config = dict(
    vocab_size=53,
    encoder_fused_qkv=False,
    encoder_conv_stem=True,
    encoder_layers=16,
    text_encoder_width=256,
    text_encoder_head_dim=32,
    text_encoder_positions='rope',
    beta1=0.95,
    shampoo_beta=0.99,
    max_steps=6500,
)
Rows from block 9 of the image encoder of a small contrastive image-text model, named by matrix and row number. Rows with one number within an expert belong to one neuron, the router's apart. Each number is 500 + 50 x the weight over its row's rms, rounded and kept within 0 to 999. All counts start at 0. Numbers have three digits each.
Before each expert's rows are labels from the 100 images, of 14976, where the router gives the expert most weight on average: "patch colour" is the nearest of a few named colours to the mean colour under the peak. Only what is clearly more common there than usual is listed. The data: photos with spoken descriptions (Open Images, Localized Narratives).
# router: slot weights (encoder.blocks.9.mlp.router.weight, 4x128, trained with AdamW), inputs 0-63
# gate: expert gate (encoder.blocks.9.mlp.gate, 4x64x128), inputs 0-63
# up: expert up (encoder.blocks.9.mlp.up, 4x64x128), inputs 0-63
# down: expert down (encoder.blocks.9.mlp.down, 4x128x64, transposed), outputs 0-63

# expert 2
patch colour: brown
router.2:520522483535477482466469575493542540527484424489538519498520574496520552545440444503470527528551492446409514486541467417507500409575459446639511499476520518626505446416462476537458515519509474
gate.0:572514443435493429504486448506440398501464503473467524476534522566518457457414551570462491421575535562484440481437477511471488531467440477612363483598445467512489537472548463474482476574545492
up.0:548496443575547481483478524509491397445466447553540466492486460485588443534411450493516456513428496501516488425476500474449524472536430442633453515570487464554503415485532469555525497539539440
down.0:473580588512481454542417478518447536476450436472452514464528529479524477493425461486558471562532529507526476489502624542508482442525463449426453463519503482477419491532442482492448448543541521
gate.1:446536504439573542483476497446481424513540576494458464463440414561432495402447448538564509552470572480468545540575617536522581499438491548489466525468585499561565574499515501595529496569542612
up.1:512419627489487440563536568554555500478536548472456537493443537433542535557528552552493511500598532593507531477531424527489416564439503539440489502563548530500622390498551487533544589454556582
down.1:458467515555518576441521509474498450530590565628536400389451475563419430459459536508474456532486526457485435576509528453523497395476451583555454543454448443525466490479482407616498562542494451
gate.2:405406450487529513569568531515401571454491484447522541500565491509530528504583517559576482492458460505563390540500543564609458544533547486544596417530600531485455474577543477491549530546487574
up.2:487484618498510465592454468496503424445557588497475500477514562437506520464525535483513511440538488626474551457488458533501488541462436460489508511538453466476536438609437471567582548462483526
down.2:563496497438413522476469489528464478450439440614559489515568502463578479479462545516541469478440521422545504604442492511536557468519447445451463549490552567463578504479523462498424571487571515
gate.3:612547468527456449462503601489465623521397581516562531605510500491428551559447519570465450449400525534467495473443561511512557506516435475511407480527528465462470515531487562597503578490487464
up.3:455470502461555506556425475479483477433531413399422479394495547528463429499607508428518508619572544440543479434514420511468476530466487574435566516460514547435503473508567489461489462619515544
down.3:533523523520441467559513543496553520392459398511516550531533539461494494529430490490388498427485584513476490467496524583488442449516558530397439516473455482506604431428460471501494423557574472
gate.4:500467621530536476509501554577445441529491403581528492519513606502474453531462472488480442490457513459468445559449462457562493490537562461455426526536468474534519571524470514541395484409496526
up.4:419511549506520433515479554520533494468444407584492412516575558526481430528462503464462451487494516484577439498504511474561453469555552463436385502580552485614548543524483536528489522447462497
down.4:433473532446612341462555462510501502492460556462569474453548445477482506481526475508445477447485435503501464514515523534564357400540488526459563538513434510439564593482603488594493563390482545
gate.5:475518549494558501383497508552466466440591429432497513547543473544562540501529589565451539508520474602473453490563439426509511547540527528471543564423434546518470479461516433484513467512476572
up.5:490439515465587541522478465569476448523406500477423444522527484445471519471508439510535537520515536505417518535422504418508549513423467558552523576447502489503529437549516544483514593430469477
down.5:469597614530553504522538570481462523514435456416619457434516545546583535553486537440419568478530487507530468554482435450387478476432462450533501511525480567530391484470586590575494488466599584
gate.6:512493482482519499581551446572542488489525479473463444482508445507431524490465525524489518527508553421530432572411497516511549493485463491502472515542498468434574526489546434609459474440568521
up.6:395453381558537427573486481487486489437572536501531389521568472517503534538450494570472404497351446479451485502508539494485594617406493514481479459540564438487510540529465512549454463529453523
down.6:486562597481459569499527517516513546491488467515499519541551476529451533575466495512596500542495456585536461598471542464433573497472472504604549481496576463431421556496495603446518490504501460
gate.7:526453459481485553445558546537501583561455399470563556536477629467475382515451513643463531545459513484467529479443509421545531489435417584499472562457507539463462496535515419570495492517520444
up.7:507481448446531539471538521497544474553533489475502563591501626526473417486505497552484581545581614454428538430521416458560527473523490578442498472438562511490426505480416450612548515456496480
down.7:475450549429524457518488526527473593476556509558452479587470453522511539498503469413466450533544481490557512604594511422504540454510473491480389525531431523406603534567448581458470498492590512
gate.8:438512547453481600510569454502419420541509424547485418476519493394495457426456467486468500472543452568483440502509507461524480486567522497534627522460560550488573508552507436433494521464534550
up.8:510547586544567483471535515404497438530439562374560496494465462537506481556465500519550555467508562474444490572438520511428457490432452489475463469467517402649451513488475620502493478498515467
down.8:522544556491351479532531516521498477481492529549452376515573457522614542531478509466466399431539485508513487476573470476464451483410508529461597482442494533509440547510518592546493533473519509

# expert 1
patch colour: white; pink
router.1:518608464556491458517478443462555439515406548609487445564449449558503460494423485485489487572587540449484465498390356516458518523480467455512530447473503565551524447444482493491473490538539498
gate.0:522513465502405509578518457524519558451532562472502436404504475481517352523553435457493529527528491516428407432559483551482490483507501470472509532527522514664566524516431500525485536510556456
up.0:460544586496574517475494599509467454502450482527527553582460497458451536480463556548533467565493491574546503553441495437526535497440515532497515461452421518383514462513551499500459428473522538
down.0:449571492586464448567503485564536520442457458504658491518459516539530469603474595498586522469483499583493454460529477518544382626510498544489438454487468612503528483461520501470553499510539520
gate.1:525475413482444522505540560474460475427554513527528529486538509474436541488383600482450530476492522445521456456455508528533515570575488484424489484563488516469473526510563452520537464444549485
up.1:437535500491537543493475541594515460477471443436473512467528503459522499530539533514582437543477399491446568532577479457568493515426534496553440551449569512510509497507444538502410480556481555
down.1:476446468501434495570457517534496544459473410540395500496478492399478531318444567488460492474439502586525537439505565468474509450451556591497515491459408506455498498436385534421569532477526480
gate.2:536503510533556525407522573505569525430501565365536519377532565492480525501448470495493499514469574536485582544463451481508429581468597557498546382471589413495501490512488460467575495476519554
up.2:533461470562489558477459502479530394527482456584601470466549513497532539498460488541476523541495421472616493527511540530504501598592484459431503502520494473490500466517440419526503461525539526
down.2:506547522461435449516531487490478459390541570569475521500505441575528543558465509487548507489507513493512560450469463492531488503463445494515413494515522484579555479484523512492535505415544537
gate.3:553516570562583457429509517436396427448531473584568550592537548528417498509448516451455533504618441502509489432486502531467457523501450541392472579439508473492496478521508513490541425444497522
up.3:526540548576526450578494542545476509461513510453551434578596572586449496463460557526427475534536463534515516499455474530550475444512508445487545542507541504554485590629517543531501478457563454
down.3:477476470415491575472508525448422414549401405444469486454533457449514485494493523418576464452572492554470555443490531479407490459491518416566453481500478447425560390555455557499455525540467533
gate.4:538501514558505464518539544402519431500515445500449465439512445530509419492440489383461442469486564538651466457528561456425586602542494630468579457492493472456522447434439505483520471492505541
up.4:511476502434521474503490472566445521427518564487536485566536552460486510501520482581582533556450437532444508418473456597543484459440464423451460526524462528518537544641490450513522553458486487
down.4:437574528464406450563423503433470425531482496490599476449575488450511477590468449571450491500535483483423487480475539530571412456491511494525457529499552510488451408519508426449428479515581436
gate.5:398540631556496477511498459483520486513598510543458507440490400398519525521584469568421491528448554468499505386436560478524524560465473506507488479453566497523587498594512559607587423494515503
up.5:595505392500500526579503518537463452411423595440512465370536533532406435462469486474598510516504510562442514543575465466530499479485510597515522542525458452422462495492510461378537538529566499
down.5:547594512495526462502575477474399533499490561500559544471481582473441524531584491526412523585549524483511485446452472477478585552514462474456441548462487478413565431438448514611571520563516505
gate.6:606393517519462474422488392455534542467467531468588499514462554526515484437434445473549399525448423523611433548539448497452480450498534624514510566459497563542503524583596555490515525533509574
up.6:437559533468524506537485577591493481557542487557397466518513419480507550578554545491468615484621582500396577483502611544531525515470477408523497452493533433488494427450449414428462495483494391
down.6:506542475504502424444507395495460431443482561553451436561483456568519499416512445404419536520545514534539509454555430539434488500515478464458593499528461456577489521423478481580532472520494506
gate.7:461500513440544438504573491575482468430569477540581494526466396536542496497473555486468516552579367449414460444453497567579467489600531425480512564501451514532516519488553527586434481471473531
up.7:477589453467555551573627551582539486453454471537494500555524504491609465543489488515531490535563406443476509496468510500484518477562485453456456554561491524511443467418488539581458543469473592
down.7:520571553484507468422585424463510407530443589509558453568418460556512494575540485487588426496520463509527490520447517533642544468383538471576442418560428529527485497599574450492473476584484527
gate.8:443436499513552471443487474440368458371478539469488440550484503483483561409438430593472488505561408505504551455558568523499498536538569441472561401501528601388483524454471476477512459525396491
up.8:546526465521497539506525566568606481473583518556539527403524474534397553571569488478482443499480561460492511612448421520408541594510471566462559481525490459575530452607497519462463502489516467
down.8:560507520485398500516482558513482505566447493500490511601499461465395535407539481439495498410566487559479527490458465441454471456512482484521523578469423521507511624333519471573516578561464447

# expert 0
patch colour: black
router.0:535426462487517436428464565421422501393479489518566487392487512392538531452461521488479581452508472463448503495560588524480385475507507464496492599445539544550540447532481572488604542496474534
gate.0:444509466492394498518580531541525538447504567491532496532637463492459523571525522454456554518526579403538374500559525405639436562465473380528551464519457462519483499452549480507460453521410456
up.0:399502452492535538460509562558490485389466541414525536430529526515549493505488539454427490569488506477600380507541528427603473498422364474540477465444537401520466491484493507460421479453472480
down.0:532538521386524483493401506485521455462538489467403511591607536442436496425468441496524550524441570567378510536458437381574513545506486606492431482553575458517506472514494480471510553527528462
gate.1:400595396504488476494506520505548553416512580504373496542497604546650462488473475509430458493445417531525541515504439481537558489497425512485422506481490491518473485407537450549535564446559484
up.1:510420508480535438549520509523467529604562424522606442466466437476467536509558523438506555449550568534463502550512483416514479581476545481545533571516475453490417436578572492463513493532464523
down.1:539571504560586539537456596511533502502517547519486462424489588431503460439567526468530408506528549488506496593533532542517446415560591452530474592447568500491467513462496470460533439519495490
gate.2:466421473540614407440543563583503471579499493501454448449509523555434527578568528511470521463468450569587565522532508450451509507459432545450477533518616399477463491523438523471505536481468529
up.2:407443529595550532420421459544413429525548437460517468494526502487530481548562565511457476513573503531585499419542422439477593427557485595559462466531501463467528473564447567479575620469481482
down.2:511515485514482490481538539536439371530450434561591436486485430538490498517472474492556547486569612443491469474507527579505513621578486445653530438410522468504505494506499454438415530488493532
gate.3:425478523515474536421445461512463461608523411512562449531444529482525563480534530580496446521599571577481428549507538571449549425521481487491544558504463461551430489562540581499504509464430473
up.3:467483555444496538463499459445419439581550448522536515538430526477524568477574537516475498556523531506506446591510532503472486461556473436355561560499528491548402553552534585528494468486412477
down.3:542516486511512538466530533606451516485478503403560488487486511628540523552443360504473536586501438459469494488492486444533477454544471527483567503513582502478515494511420463503505410486471579
gate.4:505443501436521497514456503556478428530519367513503589472490500377518538466477510500461527475473591529545505538510549490611470412496478431429488499531571612412499511503459524476470562440621470
up.4:555487578515469491527543505489591614478503465537579472545584479456490509368528510522525448451527487568458504431506525420473406509547557417532475574534478481509505535568443478454513464470589532
down.4:463471520570473371498452481519430523487525536455464426554562390472493432533591582412449486498494429489492483487550547431620556469496469569473529521468517505366473523412475416473553578588467478
gate.5:492499480548561466507459493444502497513596515610536518512512488546522526542436425404513407581495562480574557428464524574497463420534522458561458482551416543544506465498468441524459419540491437
up.5:430519547488528497438450466576550445499525520424408540476452521441550522530499468554474516372462547491484487480535510496472587519522545530479513487489516436548588569555452503518472550440436481
down.5:545562504532548455492430606499484469504581534438611450463521569517393510443583527431532501435440484375512486478606539479468407490422498432481466540506582540521470487520558496425507509575537484
gate.6:391502608508565447468582509504436539532570475531541550438544505470528511427475463414500493400491535505490538454509489504532514539551591486461464568471503475523429461485438465456561441473526581
up.6:462491572503518520498588484494583477499490573582480497472586621580511541450572431487428580403513430475500560498476464429463562450451550572515446504453566515567505576456563530475569512505505537
down.6:557537467456602560433536519494539435469430534448513422498492576512468556465478490466474551493441560551472506503468513465445545509498510508517488559435547445445569484451413573537443514576444466
gate.7:523504499618467504481500519510478475492484509493596500483433515502498578544519453508457600499520526448501536532539545495606539454492485400435536526443424450516520548532415449568506532479531515
up.7:497530480482538540491507528529474521530564531476347571468552517498531475463431527479516475488423435511565517430463478516454469570565530598614459507562507541523478468501591542427502461508460502
down.7:540468488531516587504508427542539502518405509519547499477543560577518510463569448445451499553455508444453504561369413487546524564503571508469588483456621481437568488422494456483486557505445491
gate.8:520442456526481520452522579451463614430474507518454451586522528539546489515570522616483560510519518479447496442585455492508530461459486504388537449401418557509435443543454438550561571475443510
up.8:423561518529559491559526436551608376549537528528551549512485466484527512426462468373552460453522488486519532533489504468502480535472482481482514557522581483534580476471501591496443414521689557
down.8:495519583551489502468432581470554500585519491560418411552553502461402508493469524562455516518561512527428466471461548489480543471484526582546507528505447495438470511456560569443510562488479511