{"encoder_patch_size": [4, 4], "text_encoder_layers": 8, "text_encoder_activation": "relu", "text_encoder_positions": "rope", "lr": 0.002, "beta1": 0.95, "warmup_steps": 650}
Rows from block 8 of the image encoder of a small contrastive image-text model, named by matrix and row number. Rows with one number belong to one neuron. Each number is 128 + 32 x the weight over its row's rms, rounded and kept within 0 to 255. All counts start at 0. Numbers have three digits each.
After each neuron's rows are labels from the 100 images, of 14976, where the neuron reaches its largest size: "patch colour" is the nearest of a few named colours to the mean colour under the peak. Only what is clearly more common there than usual is listed. The data: photos with spoken descriptions (Open Images, Localized Narratives). In brackets: how many of the 100.
# gate: MLP gate (encoder.blocks.8.mlp.gate.weight, 256x128), inputs 0-127
# fc1: MLP up (encoder.blocks.8.mlp.fc1.weight, 256x128), inputs 0-127
# fc2: MLP down (encoder.blocks.8.mlp.fc2.weight, 128x256, transposed), outputs 0-127

gate.17:096088170102079180086056078131141091202060097144114145133125145157102160139130161113120155122101117080133128175092178097167125110122123129116136138145130093097161086057131170162120149074078094061083102099146176183148117118068146138113167083128155107142073137117083152115139146101158030119099184115104142120138110123110103113151126149133150156158128169108146156147169154122120175158136
fc1.17:101132122144145173078094103074107141094094068154167090155080136095174142119145169126130195164148064173109086147107121145139154161130126123102151081118133113120111082108118158109114151131125176104137171112099140139135118133131125132149136095102111115101161068130089125152092222201116161172070150081141137111094093150141098136202156130143172060150174112135172152119066190143172144093130
fc2.17:123077127090108171112081138116109114109112095165095134093127060124125231110129136115144106109148118116089164079102142133137142123090094115150092067118158157106144150102154179076106143090113136119141125182117213135120170173140152133174130177106114144165110149108124064163139165134173150163109162138159071132091071086158137086144168148113098095122181147078076087098156109151154131064159
patch colour: grey (76)

gate.49:104124150138113153125107153114120098120104119123100106100088106108066079167073153133147094104077118135030126105059042164111106078105116123180188145113082175111136131123137138138132169163158066102145187158146123104124161155111098194060171092112145129069141095128094201118110135115101115177146138087181129182093117155107112126139160094144121118108106131110117148161120079118084119118145
fc1.49:137101062123146167190109086131100138108161155124158140072092093118142145151116070126142134161123163144063127174118143154147185130157129174117098101184104111092135072146096112105101180067116164113153086186181073167165126140123159142095175161146143112153132085152104087129094153140052166049137097098100177093151163117155173122106160100161159109095116098112105121142142098131178116165136
fc2.49:104142130090131147115128103110160171091107113133202120172137089140180082180145135134198128101078132135178132142117161184190186151155135137102107071101139132113142083197094066145114164147066163065097135131134130141174162122114104190093134120131145107078093166123132149117148103131161119098109146117129174063154172101152177175079160139100125139099156110129159154130099176131135133083067
patch colour: black (40)

gate.133:136138095128096128083113160151113109087130157145140192146127176174123123159119150171138107165134133154172155144117141176136123151154144143149188110143082113188126220166172124121121172161145075104149163093022146095101090147154103187144133106134145063113151134150098123212110178140097132141081112093087143154123137104080179157132081100120134084146170174148091100156080124120136113123111
fc1.133:123154153148095108127112152112183145053128141153132127115103132158127112138146143149148161156138163158109136129104179162151106132119092128075191099100170110136154153188066150130144138176060095106175171079137123137144111165113102098159164086085161165171179061150105112167212157142155172152093165109147129161126092202132137115080131132201174162132181134153142086114118120170138113093152
fc2.133:113165104179119131097118160120127155123110153145192125128124054142096148162100131128159137088109120126134139159138172125139143096184154108193081106128109108136093084122118085120104095152115154094103210069119103147119156108139111121090127151149112117151160141178157130163057105173091189137216121148087098117175052097146137141109160106101099206129091144170159159093111116140188127085087
patch colour: pink (37)

gate.179:125104162128170120118122156109083121154119092149163106174119159103106108067152120127119182180095136164102099130181182142146149170132080083132094020188163116128163102150119177149158109175106088170139161122107132138085095138154147098154162162107094206169101088095085178107125177081110073136111115099146134146115112168117113100129130139126113134129072129132127144141120152156071099039121
fc1.179:130152131125180130145181063126115102081121133155137056107107184109093144099108168123185076101077139041105110115108201170124196128110110109112106075129131161148099116167069113156060141103168112112119142081070143119137105131125159102117134101172129150083129125161146118197154125126150153189122148127136149051137134141092127064078132149150148138090178154168124148142112119129121174106132
fc2.179:123177099141108117129068167143095069097093080146116163136162107112127118101104120149122153139153193147176175150121111117116117093187135125099122118135082111190213129138135081149125143109119092145098137129139074130134107121147128190163171105150081167120111168188150153165164148109144188138184093141122159159120163092168159064125134135140087074165062170122108127114196157108113119091197
patch colour: black (40)

gate.99:132159108122146122135145151119189100110138136104151134125145186076134135048124115132103169080147103111151123122095123098154174157183143112136148113098123086130174101147167145148116171127155104145177144124179114182135148130140158167157085152127171162136152159145026059120115125168143213111114136100112109131067134100128070139078121136124171086112180211096119136154070156154101169092153
fc1.99:097173171115154125123122122121107122156080070060055096150124019190139128149152153142171147109140116110111128188097093170103080108145121128146121125122151123113103123125110196067144119083054147095133097124177074106046145092106086135138116145134115120115106137118165126075123106092149143109156126158199121141132169106154190145128115156168111126105123133103185140152134116139070104078139
fc2.99:150135178156081077135154132141118112200145075110103129145162097154170171112111155121119117105086114159145162083127132082079113076141102140142099086113098109076148142127110123176069130179130123155081056149103094088141129133080146124150101155095196122105107100087104124161068142133181138131121101141153122172088121103142181140150156173131111076120183074118128139128110150177161067212160
patch colour: brown (65)

gate.87:180125244166162120140104162107121120117132136157169098114157144110118152125146106107120116106098101117111185150084123129157152045145115182101106132083123121125132141105157107134175121145137111167097096106108128126153151159074100132130080166056106152105109225109126071126118134187119174164164121099079163091162124107086165118109144120159178153110185119130090135179169126176126151065139
fc1.87:164106166170174168170182157122067135088119087088146088087077119096136119159088076145154102141135090129169171117124109155107185155097121096099136199119107172093109121159103172114146108102157132148154169063112086156160116081117145123155135117071134190173128108056116154144124156141092169127203128186159064129114125121127117160087147123097132124123160112129148123127095097048144097154129
fc2.87:087191142209095076126126166095125156102155122116069073176195158139142178133088092161192122166137095138187074175142140105129120115142127055176129039122134127110133161103151095121095060145089159112071140123098159127156130089168139170113154106153091128145138080120114094139156155134117168155140134188121081094135153104138104127128114153173138095143135166075139178131142117141123140140137
patch colour: grey (62)

gate.191:090142102056147163100089161132146176126160189077143176113141118104082149154146136064119094156135143169181149143100180213178110105073136139086093176085193135140141096137116134086196139136099114123161102140125117113137121101091093112145141074115149132116168130137126142186104116154155148063108124121176121105188136096130123104213133131147121148158121085075120117176118116097160120087162
fc1.191:175091111118093137098132126091100104151143088135186108130126135139179099116134142193154145113068105085117144173138142097124137086100135097135182133163119073114075087128121151106107105136144082117120194070131145168133151175178090130055071128177089105147141113117079103095168158077103103203093204152196120162114099064108115098075153142152153145106142126136118098164169126129132107131126
fc2.191:070097096120139155151113130062091061122075148113109162113166144124125198147118132145176120139164135129142056107162128131167144154094148153079186122152104110107131132079111121098114130110094182111175130198141123152125188118057089112115193100066164163103153126091086127144136137102126058156175121109095174123122099137074116149120144170145156093141169133099118097209142129093150126112087
patch colour: white (54)

gate.45:137129132104054092093096163131107138175133108073148160141132120114125164144131163111114153130129132169075124103102054149101041187120133159094178136081072159182136073108142100164117145150129121079097132072191114153149110136146150145127113154154066076076160173116099142182162087098131187106135091088121109134152127138105090184108141104178090129111119153073168101090135141143100139106093
fc1.45:167103147166207136080144109203129089045159044143097156182122089120157149053198129134167138192104118142147138102114093133065138068101136146136118176117138092064116131154108160132094120106069128126098157134132095122076164155121096136156135112091159155167134109113086106165143147118150138135112083088186125136142140104112137089107127159141212157121136163116106135125100144148137105133107
fc2.45:149142149165137107166104168147098069163125121165076112143150142125118014146135135139101100161109088123144113155140101174137103116099102163127071132132154141081158053158182123113138133086117179155134091116111092114113122152126135138113123127181120065091104144102072073149169129125144184120091151080201171114122087146102131149138106180121170130112111140137108221086096161179113117075140
patch colour: black (37)

gate.68:103128106134149147215194165089153134058111159212127177172162135090121155111073165138122071129127120166150126153092118066149100097087097115139144128128152144168110154103124080145160132078101149102123090087136099063113137130161151121138148116127107082176104093088101087152145172121105169070098130115141119182104157157157100147142087142150091115089137127179092132139173112191073104160143
fc1.68:145199099102155167102096126129182121108100141138124145144089144120120132144079129145172143102119072148075143130067095129153097135196089112128091110177153131113158132120134084058128077137106108172061118124056103167082166121111113125097120131115151091125133170109118149128139082176133174132196126107130116115123125074098169094104063101118117130156094125138082212118153041111149101172148
fc2.68:184128167144074156167137124125096124105077106074118153095131127126128149123126102129144125127120164144127075100111080104120180118128073144148077114119138158144088123104084127124095129148217116128070087109141150086100156069099156090129164184115175062126119116124069084150105034186139113157155129218148118091140166128126118195131106124142133107078166134097112113088142128096093120079127
patch colour: pink (33)

gate.37:123086119152143123084107099067112131141061113127094120073175135111075165170163081104165110148102208127139134092164162099146184135059133178108117150168142123125154115239106132083148112105119120097086132124120139161111139136132156105165135162162054127141153096121135147115113136107122091188106086135108156136163151154098165143208166087154193117082149110091150128082124155122126140111145
fc1.37:142153153095094107123128107129145074120126102094105152089148104153107199117082118081134096063157094140120091150140090177179122138069127121146142127115115075114190166143110151192170152153136119137106140080120093085086107064173211152139178100170134039157148118088167160161157122067127127148155129146142157131078147097101111130136144138111132115125138098092155158080110144074101094083171
fc2.37:089141166115113092133123112070114111119142096126162143091136163130112072150092077062144165113077137103115126167138109196141148136143191120118109229170085139080132098138114166106085199158124084097163100135133117158160126121123138123106072132147098094134040085135188152117147134101084131143119190153183169115131130119098116086112111065103150132123136170126183096161091147153127176142129
patch colour: black (31)

gate.177:109105098119162083066145064146126142156128146026126120197126212171115152140126151093145118135115129132125076156128169157131183149132069134111141175054127130119144107154115130097132121098124161081073133162097101100197115116152083130121101102132066133120137143110147064120124119050124117158163066061069135147191107135150112127115112122168146139161088129099116152132142128098130088142113
fc1.177:146155132137146149134164103142077134119117219118124076138157160167166073088091161145159113062143075170090158140156163100174134099137158120178167124088099144135140094138140166144129130146089199179115103123103141153129128146136122131116091130164127046153165172128117113176141103101125108119162124073158088146148141104135154130042103161186132106160170108059144149124127169125166107083060
fc2.177:092125102126138139083115082125191072168093131046068142166126141130147139107169095126136120192190112124086078073105131144101120119054116075156050141065068126142073151105113175148155117159134124141156071146137172100139135128115134119142110132126144174128112089087090146169138130121163201123172121173082101104091136118160163116133100135122093128153142144097129096137100114164094115059122
patch colour: black (88)

gate.226:144174096089099146142067143100089117115102078099131078122094124107183101122157164095156074184094139211151104083051120122154161151153128110115136095145210118161122123169132144165084140124190148121069147143126131109088130133123083118134129099156091120139113104128081077145120111149127151148138151133157136126156051161137141096173083144154149103131157153100135187098199209112114162132100
fc1.226:079180155114154150143126156161127159043139124167107144151067222145147147153131131123166171108149163131100140170144118121118122127118181126082118142161149100090116239128167132089084094162137128145114163140136116125085123150154144103140115096126171079089162112133133120160125146123099161058203132141104115076133110134092129143145077123146167090154098141136156086164128148072216145160118
fc2.226:153147122122173115168158184085146143147135071101171108096044133122151124136117096089116094144132148189088129109075111127144074146111149198143062145150139117079116115166104130126167128144123103151124140160119098108215155157125197076058118143164155155120131159176161093137117115170103127139136101172156159152135143189113093102142126087169151177126146085194123086080077122128117167119107
patch colour: black (34)

gate.10:129182094149166099094151083198112156128137174186032129156149170167129154122146121154113151061176126158089111121133120100133132061125124121130178153086093109157155150108121120098111126065188103091179081129135083111106094156147109155142197092138067131073146110168108132137122114101116123165123143115099084123135120114166128110169146114080155055114135195131136103141170191147106133122110
fc1.10:125132120131111110054120112137096159202194143150143072158120183201099164207120087162164143130144139126168114147102127158109130152142150060138124134124069171119127142142122109066159139070124152144138093134119121132070075125177069114079102126147163117163134136139139081124173148145172115094131117137110117123184099131137180112153125161044124159076209160122146151145140126117091114150098
fc2.10:148152166102122161122154138169161135143096129139189125119136106119122145144168180116123145151097132164121126189127091101116139108090057189164082044150127160125141119136153130129150193156070237134144106128176189121138136131157120079117041127168131176163074142124112169175108139089130133139115111151119130147155103077167075105100123147135163162102145124131069147181092104146167101140137
patch colour: brown (62)

gate.13:131184139086085080120203086161145103090109154139095157092139157098121071175128126146130134177151122162133144199132085140156106105121157172065091153119119143111201069128063128076162122103127140167133082183158125083184192055139127149147145123110095092152139099043127126132128097119100135166119153121181140104132133125115084132126084103150141093127172165144127177161096119116144130152144
fc1.13:161057086107120182213134085156153182094087139104159095143112098113130169067133092084141152120157153117150154133080087144161149174162079121122146132152179106138176127109164152117121184100148139136087179112120131131107096142148147087151159092114173136108140182158076077094125139136197149159130123132117142120084101130115086101146166138188136113192132070173107098092152082188093126113129
fc2.13:104095128135107105171108060116117112129104145138141186136182127160042116147128097102135122131162106110134086084129142155123110164086155188111119108172124089125126100142111130129049128150151114118098103161107078140060089142144107118112112165095088161145133085159177202138136109114088144126217155109102132109034149161075102143156138144178142140065134122156128142098155173192108121100096
patch colour: brown (61)

gate.103:136138128106144077166125167119174070121126135149183067179093173144171149068138084125094116155135170110092097126065183075118154157158126123142108158096123117130125124104063121108131096140141103169093083160219182057159104147075117145115127083102139099116118112130071135148066133124165121137152118126119161109193110117113158179169152155128122143120175086076115076134110150169158139094113
fc1.103:143168102081125108175111131148144063103109164161191117139146162162120133111137115156105124104151162116105147107093181114142112108144129149114088126081159141155143134204080036127088097127122104110144116158206097117081118142078086185050168093160090125158129162119141134128142092154169141123131107107159125172166140087136135120162150125194141153160128113061106073132124225155146130102115
fc2.103:162091115123118164076110149152133119046133144105120165159090074181109140142167189102146160157076127134084182156148106144131107135123066137156190114149184101167087142106142137137185103145135055153133144090114115156073139128152081109137137152081165131122133064065177112163104167110095180131110198180109155197148134149131162137122085170131114134149156145124108118160141108096155106128170
patch colour: black (66)